config = dict(
    train_examples=97500,
    horizontal_flip=True,
    arch='transformer_decoder',
    layers=6,
    activation='gelu',
    fused_qkv=True,
    bias='none',
    parallel_block=False,
    tie_embeddings=False,
    lr=0.0088,
    nesterov=True,
    batch_size=128,
)
Rows from block 3 of a small autoregressive pixel model, named by matrix and row number. Rows with one number belong to one neuron. Each number is 128 + 24 x the weight over its row's rms, rounded and kept within 0 to 255. All counts start at 0. Numbers have three digits each. After the name is the row's rms in percent of the matrix's.
After each neuron's rows are labels from the 100 images, of 14976, where the neuron reaches its highest value: "responds to" is what is common among them. Only what is clearly more common there than usual is listed. The data: photos of arthropod specimens (BIOSCAN-5M).
# fc1: MLP up (model.blocks.3.mlp.fc1.weight, 768x256), inputs 0-127
# fc2: MLP down (model.blocks.3.mlp.fc2.weight, 256x768, transposed), outputs 0-127

fc1.505 116:125139135120134133082120166132114110179211163140133137163122120150128136081130139135142119118162140110141098123145120141086115108089151123135128102154124150114123138151105125155166147124089161143074162111137090194132147114139125133127104150129147131112159127123129116159129131125164152152121134113114112112088160106112112112168118132140129129122140130161186110135079111128147097148141
fc2.505 098:135107087141124152143110159068151120114120138105136172145150121141140129148087110112122094143081090154119130132132098076087166099125096139103149092151181138109164157097117125126125114123112108135108119124084122128168080112151089164106108106145109163165144114125128107148122153127093110154136084109132129139121103159129164121122157157120106122143112106140103130113133123118152163163106
responds to: order Coleoptera

fc1.136 106:103132126089135072101159127095116179126128147114148108105157114136081118160138134130118125105187116163131105093152141133110083106147142149124122134125109113096159083152111145115119108102147173140135139156100142121173109111089080114123140132097131108133137103118110153151130115148122132145113148098088128114133094129141113105083058139127112137119120115155096122118126138107144142109112
fc2.136 105:133128086136134139142103121135126100176136125128112144127151099121143121118156089128137160089102142112118128138108135091071145152120109148136131122144126176163171128127168106154139155132137126178138107136137138131128153158100118130189135125150137104108153171141115159146125146115155125136159124105139143092157142123142110120168132169149127107146122121063085111111113133161130139099100
responds to: order Coleoptera

fc1.485 090:111096166136087117155110118155103128157117090160111157136145145118146119129175132118152130094082128127148115108072089096121132128121102147146146111129153121141107072102145162114125155081154180132130166137114113126158142142130109128173107140112068136121110093186136119145117184144138148140144140121093122144095158109106165083135122105106134142111129164136110083146164109081156120111112
fc2.485 090:167145098092116113134120143151144130140153153141135132143100111109095131134090151163089121117110141109114160119157155154132120093124123132115108119166147141162163126180112095119151119181113131132094108149157160102104154106130108110136100107144097157100160115087109175112139153135145114101142129122125140138147112157145096110120126165133140125098174135160082110131150128117151097122139
responds to: order Coleoptera

fc1.438 099:067139102102107133098133135156150096181122178126142122154184106107097122144129102114162134151106141166146151109161142137131127099111093140085109127090173126159124119110099125163106099121157150088137105078115113148112124133087139130101122101113156113136118172090110111131116122109119087119100087150100100142153153150074102090113125099142132152144155134110166116134118142127137133129147
fc2.438 103:121137134150113111157131173114175082150164135103147143107110113131111161125118146115162129137127137145110092140162093137117107125117089144143120089112165149131127147163146164114171095141175153139158128104124090115123156101152141136146133147133143126073116098169124083129158139110154135155141089123119186096141145129146115101162147124123142103126127118148081104132152135150101106165087
responds to: order Coleoptera

fc1.624 106:118146148136138116150181140129160144141166147116149103173094125156134113120130146141104134080079128152149151130129131151144122157131147135088107147110110128117126100120100133153153111116145165142191149139111142081121128157139099142109109149091115107100107182104120144142148158166087146131113108117100111141109117111170114127125107154111073134143183107125096151095111129135140123077122
fc2.624 104:120123151162131061142145129120159140146111165119130179107109145112144163111119163128132101148094166136100135155161135113108103076163072095103108109104148144139177148136146087116124151107108138153084120117147095108105140115081115112134126138137161151113119117068113132142120117119120124165155108107157142136143119104147137118123116125181179139129167167136095141165123161125146133120092
responds to: order Coleoptera

fc1.452 110:139162110115109161158138153161137166146103172121108130089144116173125180103151138119152121083132117129095170132128088125129148170148152068137145087132118126115131130131131149128113141133096124136152124072095144101135071130138144147147095170132148173148161176132135136172115118159107141123169168149105145136105166146102131187108127114081120098134145113127152096132127116118109150087136
fc2.452 103:151105137101128161116095159166128120112153096157178122127120177093129093144073159183149133117116080165148117146090142125121120116128132131131145141131141086147136095117117097100145099123159161135116116128105145127122116127119105150142150104116081106113163148106192105121086125117143155127084160156143118111179147176127091148118154167131125145095068147125135113143121159170123099123082
responds to: order Coleoptera

fc1.688 097:168161126139123111107129080136142127108158150133087111136111105147154097116113144139068108149124099119127114116143139110056182101112134150144071151102117151121120160170160126150155102129120130127170131134119126098157156114085091141105191069171100141115111091138126102141157121139160115159115090120115086100144151153132082126144168123122120124121131110160166118132121119097126150154122
fc2.688 100:112105149134141127095125114104144116143154121096128149116103100104109120066119107092145128115166108156142114144150137165140097113079143122123194142127114105162093144099143124168097147142117123117157121140074095109133101096155151095155143096127123104171110165093118119114093157137141130166123116124122142121163122124151109118194104144144151146139140137082079106080135141126120121085069
responds to: order Lepidoptera

fc1.567 111:106173119133109126135107125101114127120163133157103099107128104126163113117147164129124156118139124131147158140144135125114138130152113144121117146123128123105114157179127123148151109116118154125133138126144126123123143131186132159111134121146154122102123096073104142078165160097147161176130103091088093156083133145130090131110104111130137114175119135155152138161118126123130110125125
fc2.567 096:119105140127127164125136107142096153129138117125125158112131124132090137174140108156104123132115141173092160142131144143115105146137139102123109118129138103151096079118138107129107084156109137134130069159136128074109174099110127146129117142147107109108147188151148149120129141113141150150107153157091099148156146168149155111129195132090087096087148116126112137105144139143100126185148
responds to: order Coleoptera

fc1.229 085:157106129127127116158130120122170128127127089147128150158111153127136135113125124111168112153083110129106133106134137148158126096088140143084130114147083105118085106140142098099107138133141112126114170110096097126138136140109135122166128158126107178117119140092110102166134085148123103174172146165153132140111083122129124111159164137157148171118107105123131078145148142135134097127127
fc2.229 092:089146176094117150096133133148108156169118117133108160122140174136137145100155123109110138142118164095081157098142108113143100111140115099108124131124100150090171139153116151122119101147144099103095141174140136155090146115149133153138101100129151102154076131104120123109098098114099150113087099156137113124119161100157169121114148137113112091088158081136135155087163123097117172124153
responds to: order Coleoptera

fc1.262 083:113129155108116120149131162192151149177098101110127138106153135105104184086134124152113091116159114132175127136098145118106164138104127146180124139115113096124154139121114157122146137125154138132097137135125169157121155142167137135129111088121163126123170138083159145127146169138126119117173127159098152083150159156141163118090124186145156156091126095136109131136141099130106163123115
fc2.262 094:135158075171119153127114133165150122125152149123125123121087146160101157163138135128126125148137160147096125093114148117119138125147095157147121124137139131141097101142149097155089155108146127109147147134146093129160110131144154160166134162109104091123175156135140154096083090107145127149151146130107132141119107116148113067129132091128111096145101143108098114141123141107119136126096
responds to: order Lepidoptera

fc1.767 082:134094152153113131141136106131127173134106146102123133136052143126153139116154095120187143134150140137161095114111114115131114140129118117139113100149138129162106170150115102123160108102143124149135137147147174145119117076114113120123093101089144099097158126112150122132150128065135122109125106101178142109149129107146100183115147119142152132171152152118139098148160161099092153100096
fc2.767 097:137105127126112129150135132127143134116144116132137152101119108076102112139150092112136130139100155084139118165154126158065088177115135147173146146101112115166180118080162121126122143148140113120141096145168121142118141141149161126102111156118135159111122133151144169134121099129127113129132139074096107097108111121078150169099089113102132127132128064106105141106106158146106148119142
responds to: order Hemiptera

fc1.430 093:183141133155130123106098112141133122140130134152084149100143184134162134094135117081143150155127170127149155089157111135148158154131116110146124162142099137101155121126155100123136157149166123153128117114097144107128128134115118080136096122106113119124118149097123088172110096144120114131134136179127155126150103123098135166095086102165117144189087082111101137147134144108109142156114
fc2.430 103:083143127132109135165155131143130123098155125140096122138139125125100107118170163148172103091153149157142094121139147086086109153135160163136156147088135162148175141068143107090118116106165088145121175138102130154131143166122163133150146097095136131122162081089120112157136106147139153119126152123127123103114106128089104101125178139123139120108117201147099087121141139170134158089166
responds to: order Hemiptera

fc1.596 100:128116109138114106096131114163168088126152135107124130048119127155121126127141138148153092089106161108114153111122096170133136131106111145116141159116140134145127093188160151064196132107144152148134142136151128079108121091165138143141114118084103114126172139142127147146160129136095121109140149160137154133112131120120137098112119091095182121092109100115110167105128148092152108138120
fc2.596 107:099135121147149139095117136136085172123101077111134088110140117121085171178159106123089121121163180097121157091144094167125118137097113106109147156139135142156124159135120138127099123116132118119135163113152117174100089128110111122137123145109081165096104155114126165123090151112155179127131093095133130191123148105169164159103116169106166123150155120146148085094130124104107135167151
responds to: order Coleoptera

fc1.499 106:129123152129115087157106088122118075118173123158146075114164158151105168147135128137153116107141141114115122110171116150104095186099120168132127124154132161154134137124125164149131128141156142149167117135139134153155157136134119133113112114148121111156136103118106128096119157132076117136128133154095113128138184169161109128122116149119163152099136120128123166149106122146123132142084
fc2.499 101:153124109154104130136115131144168113143111127118082139175062100131177156091142144121146121121163105150157147143147165108131188157139091146100132131152108124125097133089125119107116135107077099138151093126138167090122162119119138127126134135139168150130122126147150127141140131143103139129156128113144105132138100084116160120123113123127096108125144125090156109118153146129160119169150
responds to: order Coleoptera

fc1.118 102:134137149103151119155128130153083169105112164111138135145156127128128127097123126173192109126115120144171121124121114138138115154136158148114131132101095139129124143163097128130157143142151151114086129116075164133136113107115142129104138111125114162150085134152138091107113119147174108141146072133149117132110083140088106105109163121190113087107151107165127131101102134089154104109103
fc2.118 112:139117121123095113161143143147118124113172087103126122125087142116153164138124165156113096140167165139097136139145147128109131139119162103118150116091176150137103097081128096142132087114167151104131139123150104145097131207142120117135140143116111116135135078169139114151163160113151104085171172152157134113105150149132126122131123135118121162146141090158124121128152167123177112094117
responds to: order Lepidoptera

fc1.247 097:116109124121094173150130117150150136089112131108140096133105129167111083138096199113140135059162133119114137120145146147116115098110148128121137151104124133165123109114146106129129120121167154094165121103119137116153110109154071142118089147123117102121119125129116150131129126165123128082131133162130142114102144152091144126163142131119155156114058130164131112123076145144151078141163
fc2.247 102:169138144167142125080148162109154149191102110113125123083146107117132136145119136180115111133177135119152107141084101107076135151127107110142107141135147172100085139138099118162097166131117200130130140126176136169160140133084112149115120082115111129112099150124188137148089098094128162135163119139148141105148122095144144095151122123132148123079168108142121141116128101139150118150142
responds to: order Hemiptera

fc1.64 089:193089141141092084127083108127090116130110131131095120125128151109124131141144096124154087111159108120138133100161122151105137163132127062130127145178134127143138134151121119091087134166134137117094121163113149098119149124122127105119176111123098125105139162104147161138169151094134136139185165123113099100170079126097082106130098114164137127111068161150132118154135158125134155157154
fc2.64 099:112162111097163101140115158173115146143132148156099123084102094104147097104102144141141143187117150123140135164140116162106087117128100129162092095172174100135172156113157126135183159107118139128124134165080178150139083160144143129150133116181148129095135137115089120120134111139130105132156105114122109145106135132130139128145147111147115150124161087141121110128139112145153103121108
responds to: order Hemiptera

fc1.315 110:118134189117080122125119132136126082154177131130141113168114130082105141095111124114118148124133146114137147120185121140111115091166133143126151140078130111109128136126099155138176120105151156109197120151161161148153113152164134133091128155090115129150105128117119087142100144100098101106114109128148158110111128136157150102140098187123094124086128128147124101112110136109145137092157
fc2.315 107:163166110158127141147142165141096162131141095143111136177116108176114138126086118076137104120120120077078120112125140159168075086139107123127145159149096143123094148109139146147094150111114073160101154120113117112101082185115155108151119155169135120096129142117119141093108104126136149109142118155128171100136148107112159104072100101129112083127165134120147129112110094090152130160108
responds to: order Coleoptera

fc1.533 105:130120098109162117144131141114149146113138193111147127071116131086182120124155113160127119122106136128121153118078144095110099109148118153136136128152145133156104119096159131125128136104139178090117125163153114089166117152109171107157133176158157161134171114097086205096127111141135142149141101097103112130120147143120156104110125107121155132157094130140147119136174144106121157140149
fc2.533 101:095115102110171112144137190068098112139142120138148108117093149187117156182130118146111101104113109139117148119100114156140120136094144143105110088124107126151147159099130152111136146159162135177123106113101131108121138135137103124090123156160113099078158118172152156110137091118110167110103142116125134101158172129162095119123137097111136111103120135102133108116116114104122124123147
responds to: order Hemiptera

fc1.248 105:120094133097133148136167142119122137114177161103116140146135144164109128079170120100178161107106106134118092141142152074116156099182161115126149146116121154105127139142120178122174138121133116075100109147116129132158114114144140150123138116139126176141096160142112121134137154127112156108130121164148121083103111115141127080145144141162090143098161134081074163135163099114136143136116
fc2.248 114:156153117153161134173118120133101124107127115146137094137148133120112117164107107100100076142170105113139125107105160138171166118120128125092101121122120099148073145139146081152130111111124124176099133096188124122130116110098132156168116104129137141147136121124153122175135152105123151123109133120132149115106148148107118111084100096128136147120127101140176130118143145128136101123083
responds to: order Lepidoptera

fc1.250 109:164134127130103150135151126137153121123110112110155167148114115184105172120153156185091149128123147147163109108135119142100115078086127094123088123159096162157114153149133166157151111075145166157128116120158139147118140116181113118114143116128145111131141151120180142092123126170100111132179141119137106140105096125115128140127127128111141106143142113176120106142175129121140116128146
fc2.250 110:091127151144169099116103152124121100117128150108086119117129113140114106079138156142109141113109128107124120140126116151113145141136111133166090114126131129138133133154148163129115101140128138142127160094139125132112179086123131086140155128131076165087118150172139092102135139123103129161109131138123149129108147148079098134129118130118144119151138152105113142119158111191104147109139
responds to: order Lepidoptera

fc1.401 096:143138148103135144095154111125174127120128125121101117107152111102125048090136140128112163104172120153165105145155129123126144127122126129122102125132113131133143109160149159168112164135146135098155094145156118118129113147156108151140164117144110158110120124118137129163117162139142109112105165111142127141100135143157153138114152111135152165111094101137100092117127125148095152110109
fc2.401 097:126123095131107134156142085126119127134091089120147089142135156106150168151116091113075158151131108120124087098147160102126107144160079124102121153154111159153093128103119101108155148139126153159136109132147147120133166157091146140131099115165070144149144115114124156127116141074118142145109121148124115155128145125128094142134083152126142160127127126149140116151114098096171112157101
responds to: order Coleoptera

fc1.268 103:126183109118132140148129122126077104118128142127139155128123134146198128116159129117122118165089140161154073107087158130117082142134130152104096142163101100118130132123124118130141139126155132118170171108112092136142132099118133096111124108148135137132116117101174166105147149101127129123122112119141131137117168124084099136089130130104104115065156149134122114184106146130130123117086
fc2.268 101:162112090147105104113141139116103123131138101165134121115108125121150147122145093134172152122082144128147090131170148197147095115099142167121127139113084130107132116189144158161146124100126120149110132104093144177150147174124115104169094144149092116136147087160123171083149139168110104109148144143163154136138105129167157085138095123150116121110126152100128138170138130084132112083108
responds to: order Lepidoptera

fc1.397 094:102123110109132081164136114127149137137136159119144092132120156096093148108131122141127144112181098115120128146128123104106144162122155105116108135107115106082069134121137151150133116166126135114156157123115124146069109132123111090121189076152107095148114166129118105165093138115159141121119090119096136105136164115140093110138133152138112117151137104166128123141153108139105120091132
fc2.397 092:147154142143152076132145153117127108175144158163133097151150155151131106170143124142100080140137125104162118122123153115142131130142170126135126112162098121130125135118142141162107096082135105112139145158090130106132137113079146112116090134137089094119094108150105125125134152107073104121103131125105154136130094130139116151153166140111123102139119160155150139133100124165112132112135
responds to: order Coleoptera

fc1.668 098:108116125077154162159129110105124137156137138063120155100100155146137114119132120112124114119155135078130128099132109132129109091116147144110109161106163078133184105115120158137151136074152208139116123137114129115124108134182104108155114147147087149102133161160181102135153119130093166081115109100143147149110124139117108114106157081082103119108133111148142140094139074155154110167126
fc2.668 098:179141105127140107099117163093107128165146118175130136151158164146087122113160074175141108157088123126130088142112098126139111120145124146098147099126128114149120158059194114158101129163105109115110115132119159132112173106171160162142152092135173140173138103144135125155138098132133147101154077145110148107091130127103141112158130117150129141151147086100113118098132160145119177107127
responds to: order Lepidoptera

fc1.343 097:149112135133139134168135095151114132202113179102082137125101144137120103105118154136108128108104163158147183087152084117085120175164145143136143143136151123130138105148133147135087145133131130133103135174158129116110119144131118133138127118124092185118135160124119126085130159093122123147149134140131134131096143096129122110178121070108093124121075105164144144128130164086103152092147
fc2.343 100:116137153108129138093124137140105146135126142096118140121145118162109124116099104069151109131140152101088158166097166120130086115120099084163173166113152126087165112160118139117167155115161125105139160123141118163139123142129118100084100092139149131122134154131125149106140147161151109081144154140158138120083116104144171120116140135101110101117148147104108147092158130105100111129141
responds to: order Hemiptera

fc1.583 109:171151124076120150092156142162092133129156110122085129125142154126114088143130140140149140087117176151137099106144115199108132141150165161122165130147138161105123118137106153111193159137133138140129128108152129118133128099119143138157128113126108148127137105137115134105125142149077086085144126130122115125139130135122111106113099150095083153151135141151075125124120090148090123107121
fc2.583 101:087123118162119127157138118100114112145176087134179136159128146090127095139098104149140149150108085125150159138084121104139115088133161156161123150108115161114095112147160156085109141124114137087085137130085146124106110132150168152112147132160168125172082147131109129121150121154113130132080061138141142144127106172131092171151132115130130137144150155130119176124108144116144146111134
responds to: order Lepidoptera

fc1.479 115:142134114151111124144098125123151170136178112147109149183104143134141145116136140139175159079137120159140149084056126095150128124126130132120064147102095146129110116115096137151133115149100112120160158120129122130134115170119108149120140123138163106124133128141088111109156129092163121146160140117137122096143048135095143094135099123139109152121087151188138083118115118125136123115161
fc2.479 105:122141157153128137123121127141101164141100136137101186098111145115117086150111118085178069113088163172142127129165126123111143089138122147125141141116128121166109158129087118116158141137146134128118149139148096115131132145163117146136087104121084128097109089162107114134106143132090115109153099150133144117139157133142141086132110115143070136110090118156135159099142123120183109192171
responds to: order Coleoptera

fc1.565 099:077141130134151122125201139142131134131127153115095118113124105148174132142150068130118100088126155118134115085131137099119134158181123134107115138138102133111135173121165133115149185149118140167113126131140130111163123102114123153131121128081124145087096138106159093113124129116162118122121155157131124141124111142144114140128157122101138140084111132143117130103072151113155125127145
fc2.565 096:081106162106141150127127105094113096112092091091162122124155151092176160134138119127133141152114076138116105123161147148148112095104110085124106122127079134097112124132121145143127136175106119132132111116094138141136120152140115078124138150119121110087141136108153154144147133140142156119142138111111127127100131151105126147110116168138099131173095098127114096121191111140128075135139
responds to: order Lepidoptera

fc1.2 084:128128185139078105146116121119124124126137131143135135125104168129118119141080118104136104152095089161147128170066164117164155094118132125131099137131139104101145123113126176089101132147141130116140101138098115104117138116119152116153174148139097117120126132147132151166146116146092131136129135159152156128125103111127130113134117084107116142092123108099075142140082094108108111144117
fc2.2 094:110086110148156130109073089131139175105099120113159120122116090137096127119104165125164166159158108099103156160164131125150132155112158139148116168102139135115101117114121118129169102099112142107127084122145126141127148159117154145119097156150126126118137086128098117145131151134105157146116118134108116131147152142088091148090115156143136154141113123133094098129069109115137136144099
responds to: order Lepidoptera

fc1.471 098:112139139185170111146127134167120134147160145136172136112099134151108087085164105149120130139116118093134160146104096114090115116163106131128136122082116101135108124160149154106142138125122177104115133124103173152106129123124123122153136106130131156113147122154129148152143117105171145141113165131126167130086195130104119109147162126167116081104079134141088132100114138120115106116118
fc2.471 099:107114115152123134142122117178116111134083114168126084150124140128137093112156157099107104113128152114122119110101115132152072115151166136122104162127148102097117129155160114117133150095126139094137153118168136124151122104125148170107100130148091135108153157136142153145096102120143119111100141125100161143126170078113151144103132115152161151074120124130142178160157103151140081125158
responds to: order Lepidoptera

fc1.191 091:149138138139158134151107128140146133128146122111101108110138114179082132162149135136128089129129132131178104104124127112087106204173146109131119106131109114107144159149114115165164125115124117165117110124113146141111125118135135114162122155141117122140160088109103114081152098109124118088146142173134137113126094079130159137090132133100119118089123111113155140124106140128126118125162
fc2.191 100:160115136092133189143143143162132141155145137135125176096098109133148128168100163172120168181171153135143119157146128118089158064105108098133090170113128082110129113089099156149146168136165161139132131099112103105146149116154160136125128097120107161128119108134132128150133172150149147115141157134135146133161158169127117114106157134156129154153151156110120099113155114108110161126152
responds to: order Lepidoptera

fc1.366 104:135126159117115128137110087144099152138164119120128156138147112106126083123118075128087142130100108151164128112111141136108136121145135151157141165115149145120134118135134096114184141120085152107134106106106085147100127110114133144141101123088147073132160108155142169101154111095116114125097165126158140131133177163119146117119093098165128107102127147130159125155103159123166121108120
fc2.366 109:132140129113116138147151151095075117110132109140132145112121178092116082102149127172156133120143122115138115117113119126101178155166138102114107126135115094124117125126107105127120123149141164151098154129116129145157149096153122116120150127150110135131126130140115117125168117135151145135153088085137159116137185124166095118138124145092118118090112118115110118084171119157162140142129
responds to: order Hemiptera

fc1.371 092:101113127183117105155113130075157116119141151144138121125124111123121136177127149089127114112103165149117154105133134153130143108133081145115099086132131094054121126127143154112165119120098126111129146078105134154096146120162142160133139117101103119125139142123167113114132107095130090119151117158127131110140145129119102137108118142142108118087125133146122097086120147117118116141149
fc2.371 094:089164128149102169144122126105135129109096133122097172099119161129103151159108139105166149151122159146134131132088093135132143093133139097134168129135086104123119131100122136114120154106119147159125149163134113084163146114080144162145155150094142124132111093109142138158176128128144167099137124164111097105157130114136140099164146142102148158130103125167079159117111111153146140135123
responds to: order Lepidoptera

fc1.728 100:134143127098106165081138153142121124068088088097116164108146162127129114127123128133130087080099151113168129105079112134131129094129105127154147139099131174121144156128122126130122119131124121102162136152165183092147143123094153135095137087142159159150139110160126092139154144131158088107150098165128130110170133131124095126156117131115138126112118099145136148103126124133089108102134
fc2.728 104:148115134153102123162143136149142140147167100106124120132088116102140076141139159080105160155124104131093130140111131130119097131095130163142096118106120130110094152141087158160114149129120142125135064104125101119139162127163126087166151159125106118122102170114157110126182130165130154151158126103150077136135093104148140115139118159126127126113111131156087122155140121155149115118160
responds to: order Hemiptera

fc1.405 108:119130093111132144141156101117151130097155093100130145100148063135124120097134118129148165101140169083107128121103142110115173142151159115151108147117100167138099124119161123075155131162162181116070153108102154141137150092127180112161173123123146151092130171096120121116132125128139140143128144127108125130104154134087127128137148109173170140135092137107173115132132115099096115152133
fc2.405 108:145144151156142108108115135160154119150084111118157152117158134146149133091129114101172110155095113100150133097147092150153140165112150136118155107144148122153169115117105124153167136062087116142150116110118139089093120139126146101160107177126178120145126106115117148096109129148147165155112133137137111084134139091135110108161133121102161149153130140090152155161098141136136181163136
responds to: order Coleoptera

fc1.56 079:122153154117123117132106124098072142133142158097144154096114137115135124108138137104069109133115110121128123145149126106177133112121119116105092125111142124143131156143091134132151131124158145159144125156102120154116114163141129094151164147130111159151111108120121134111118147192131121125118131121116125127209128121142131115137137146084092107101151141115068138141132129120121105110153
fc2.56 098:173152156087123091129107112117114132126139155177153118116137146148150086158134150116161082111079105139119086114145153156076098166121086135093154158148138146164124097094105091107119135156120101114132129125174150133103152150090150093148115130130108146178144154138095152086093137157132154122168104117102112128112093135171104136142128127133162115135105161144119143097117146125115159138161
responds to: order Lepidoptera

fc1.676 083:135127145125087150116139142139162095167119155118145145192145143104113101150138143115134131107104162114119131116151128122118153133083149147144111131113137128131173148165161100128148162149169143108112106162110085115139136104138126122108125121134106087108120111147114149108154111135125096117127123171074106107128120175085119165120107162102140208150110117129107125118129159141141165134115
fc2.676 100:121161098124161122146090133149111106097144116134117068090163109129128175131098086136134152126104102077090105081108132094127156132158117124118138161159167117138117101178141125126144115107105151153148163160143101084112163133125110128158142126097093112151136158119121104119129107156148154112138147111123091134092096112088162114144112088131099176122145114081123129153130162163157118145143
responds to: order Coleoptera

fc1.87 102:104125128081140128142109143143186157105153119146115128093130092156084136141121106161135088187131123122140141151092126123113124177091146123146131112143144147141158141111124106140103132128167135128122152149142117118124114177106144123097135101128108108097111172121133178183095143135129137127143114152139166109169122102155113126138152122113107146068132159127119127087147114154118140113161
fc2.87 099:151112070100147104138153120167129112067159135086141163107099126115118141173154165126110145106096126126126160080127148130116152148141110070163151114109143064092138142131098083116131173113114166126148167160164112090110154160172151118110131166071141092130098128140121121064116112158166166169098121106130105136111112123098118125126130122109131155107128104130105098122120154112152104131147
responds to: order Lepidoptera

fc1.474 098:136109118132143111115121081111119128157083135097134135107121141143139139121158154150132121111102112140119082164120166139089104164148122113119156081128097140126102144147143190126125144119128125115067167136156143167109145110105088101194107110153079141179079071104129152147099105091142135139137154118126135154134120167116150152114095141130112135126110139112150145131103124100144107140138
fc2.474 092:160153091140120148114157154144144113106134096078105112098134118096114130143104109143131092152138157119143154151131119137106115126091131139114155107124089084183105151111148100168120121112154102136118099122076146081117125150155140155091158170116155171099123123151134101123165158105127103126140131127136118150174146133130152098115151096128136074164112100113102096118096147135140165117159
responds to: order Lepidoptera

fc1.72 098:116146117118116081153086110122111173149120160106148155156172156095104144122113155157137110164124131129115156126120142135090122121150144130132114106117154155131159131139155117152126134124126172097145118099180110120126122135081128132093126100158091177084103131104141162100114119132131134170178108129133077141113123101127142110120145164142138156137140118163120087137103113157176144141123
fc2.72 097:074135128142152150094143112150120161126119141135113172134162125124127122087118152132151110156129119112107123138145131123127116146111150187109169094109089124121146114135136145134153128148138140151088156149128146128133102131141176163122095145121133150168093116096189073168139113135105154125171139108135119102116119097126145126155160154101108168185127119129161139193110144123136116088132
responds to: order Hemiptera

fc1.605 095:131079142129131138133102065139134138132145117077108191168146161174147125163153132111113113140149121154124095119096132144105114106113080109146110143152158166126081103177131107105112154129122165146088144100141145139154162092126137085145108120121123144144145141117116135118138160160137129096146120113121131106117143115125148120148143145128124122142113135128110139105112141091090150103143
fc2.605 092:112148124153181117120134164146136124107157124134123098111139136139088150123147135136165112149105129133096107127144132151157115128153159155140129109159171129099118154140142100123138123082141111125155083091093142102154133137155100122188140162145150130117132170172135153090132139099098166091105086149178166121110168138118144125119138127088151144128134117145102125142112135163132129096108
responds to: order Lepidoptera

fc1.112 108:132139181116130117139170137118108127139122085124146157132108088087151131134085140131176126112093127134101092133132141159092130170136141104154114117096145144131148145178120134117158140137089130139169168133112135134141099153161085118171138100084095150122117091142104129114093114130149121082121061142110166118149070150130147159083139136081185110104124124172162123134118160160141139101118
fc2.112 109:134160101124141094130144136183085101109124132110118104136115080134135158128157110096121126166146131098102140120140117122094116137142101129098150127123106142080131099136148122142185128089124088137076159113142136092115107112141151109123153112109174100108113139121150142131160162150135145144115118118137159123102136118107105147129141104139146135120083145127165142111133137153165126132095
responds to: order Coleoptera

fc1.311 093:102129159150122121128143143147142164156097129154128079157119173111137099080129129132131096132135124162092161119149100074146115123127132103133100184106075126116024119093129162120167155126116140104125143098129118133131124150114143138148140104132093126142119147138101132115117150119148126112148105131134166156120097126157130152166115087088149131094125125115144138145157120123159124120098
fc2.311 106:139081127153131114132137133107154110149145110108090128123124121119151140156113090169112141128098139166089115173108160125116138142125136173121114145143120160118112106155155145102123153155112144148145137121109117115086159112103105138109133106099141136133150123164139114111135149145133157126104126165173122153155136092135091128086134161125096139108124191092111146095125156119159147124101
responds to: order Coleoptera

fc1.129 090:131127121120108148112112165158104129138093167085133133110115136118134116089098143123150162133152119107093106156111118143155120109096157117096191155108102084129129139120121149153110132118144111108142123122083185135122109120159146131133171108154092093143147143105137111125133104133135167147215125124105142123125152142127198133111166115121144146071157107152109123139090132136124165108116
fc2.129 096:100143181119144153131163159095131162134134116132114146140135143170111172110128127116137085114110098113087156134122118109119165120152133158164133174126164179141146120142148113117128119128100141150136122154169113140094141104147121095154113175121154129127133136160119093136150140147084110119093153097150104159142108171104095147085156096166137127121079159083138136137158134152116120070157
responds to: order Lepidoptera

fc1.162 101:113130173140082144151130132138098141134103077096145105115173149138099126122134144121200098108141142115133120141160124108122118129087134148104125133123187141158130124166138172114144103123102160125156131109106124098140099131127163149140165107141089139149152128143158155113096121110094131107088116176110142140101106114117137101139147119087106134092147123125095141129135107159118112173125
fc2.162 097:146134111120107136126104172108110144132090100109142104099146118143135118171096105121125142138118121111118081113119100102132134155159152154154072106118154113105119149121149142141141116128079129122110145143128083102089159150142072151140139123115137169148109105096135115118156114146126127134160103141111149187172113109105110151166135136154158161122123117171106107154107154137133158135105
responds to: order Coleoptera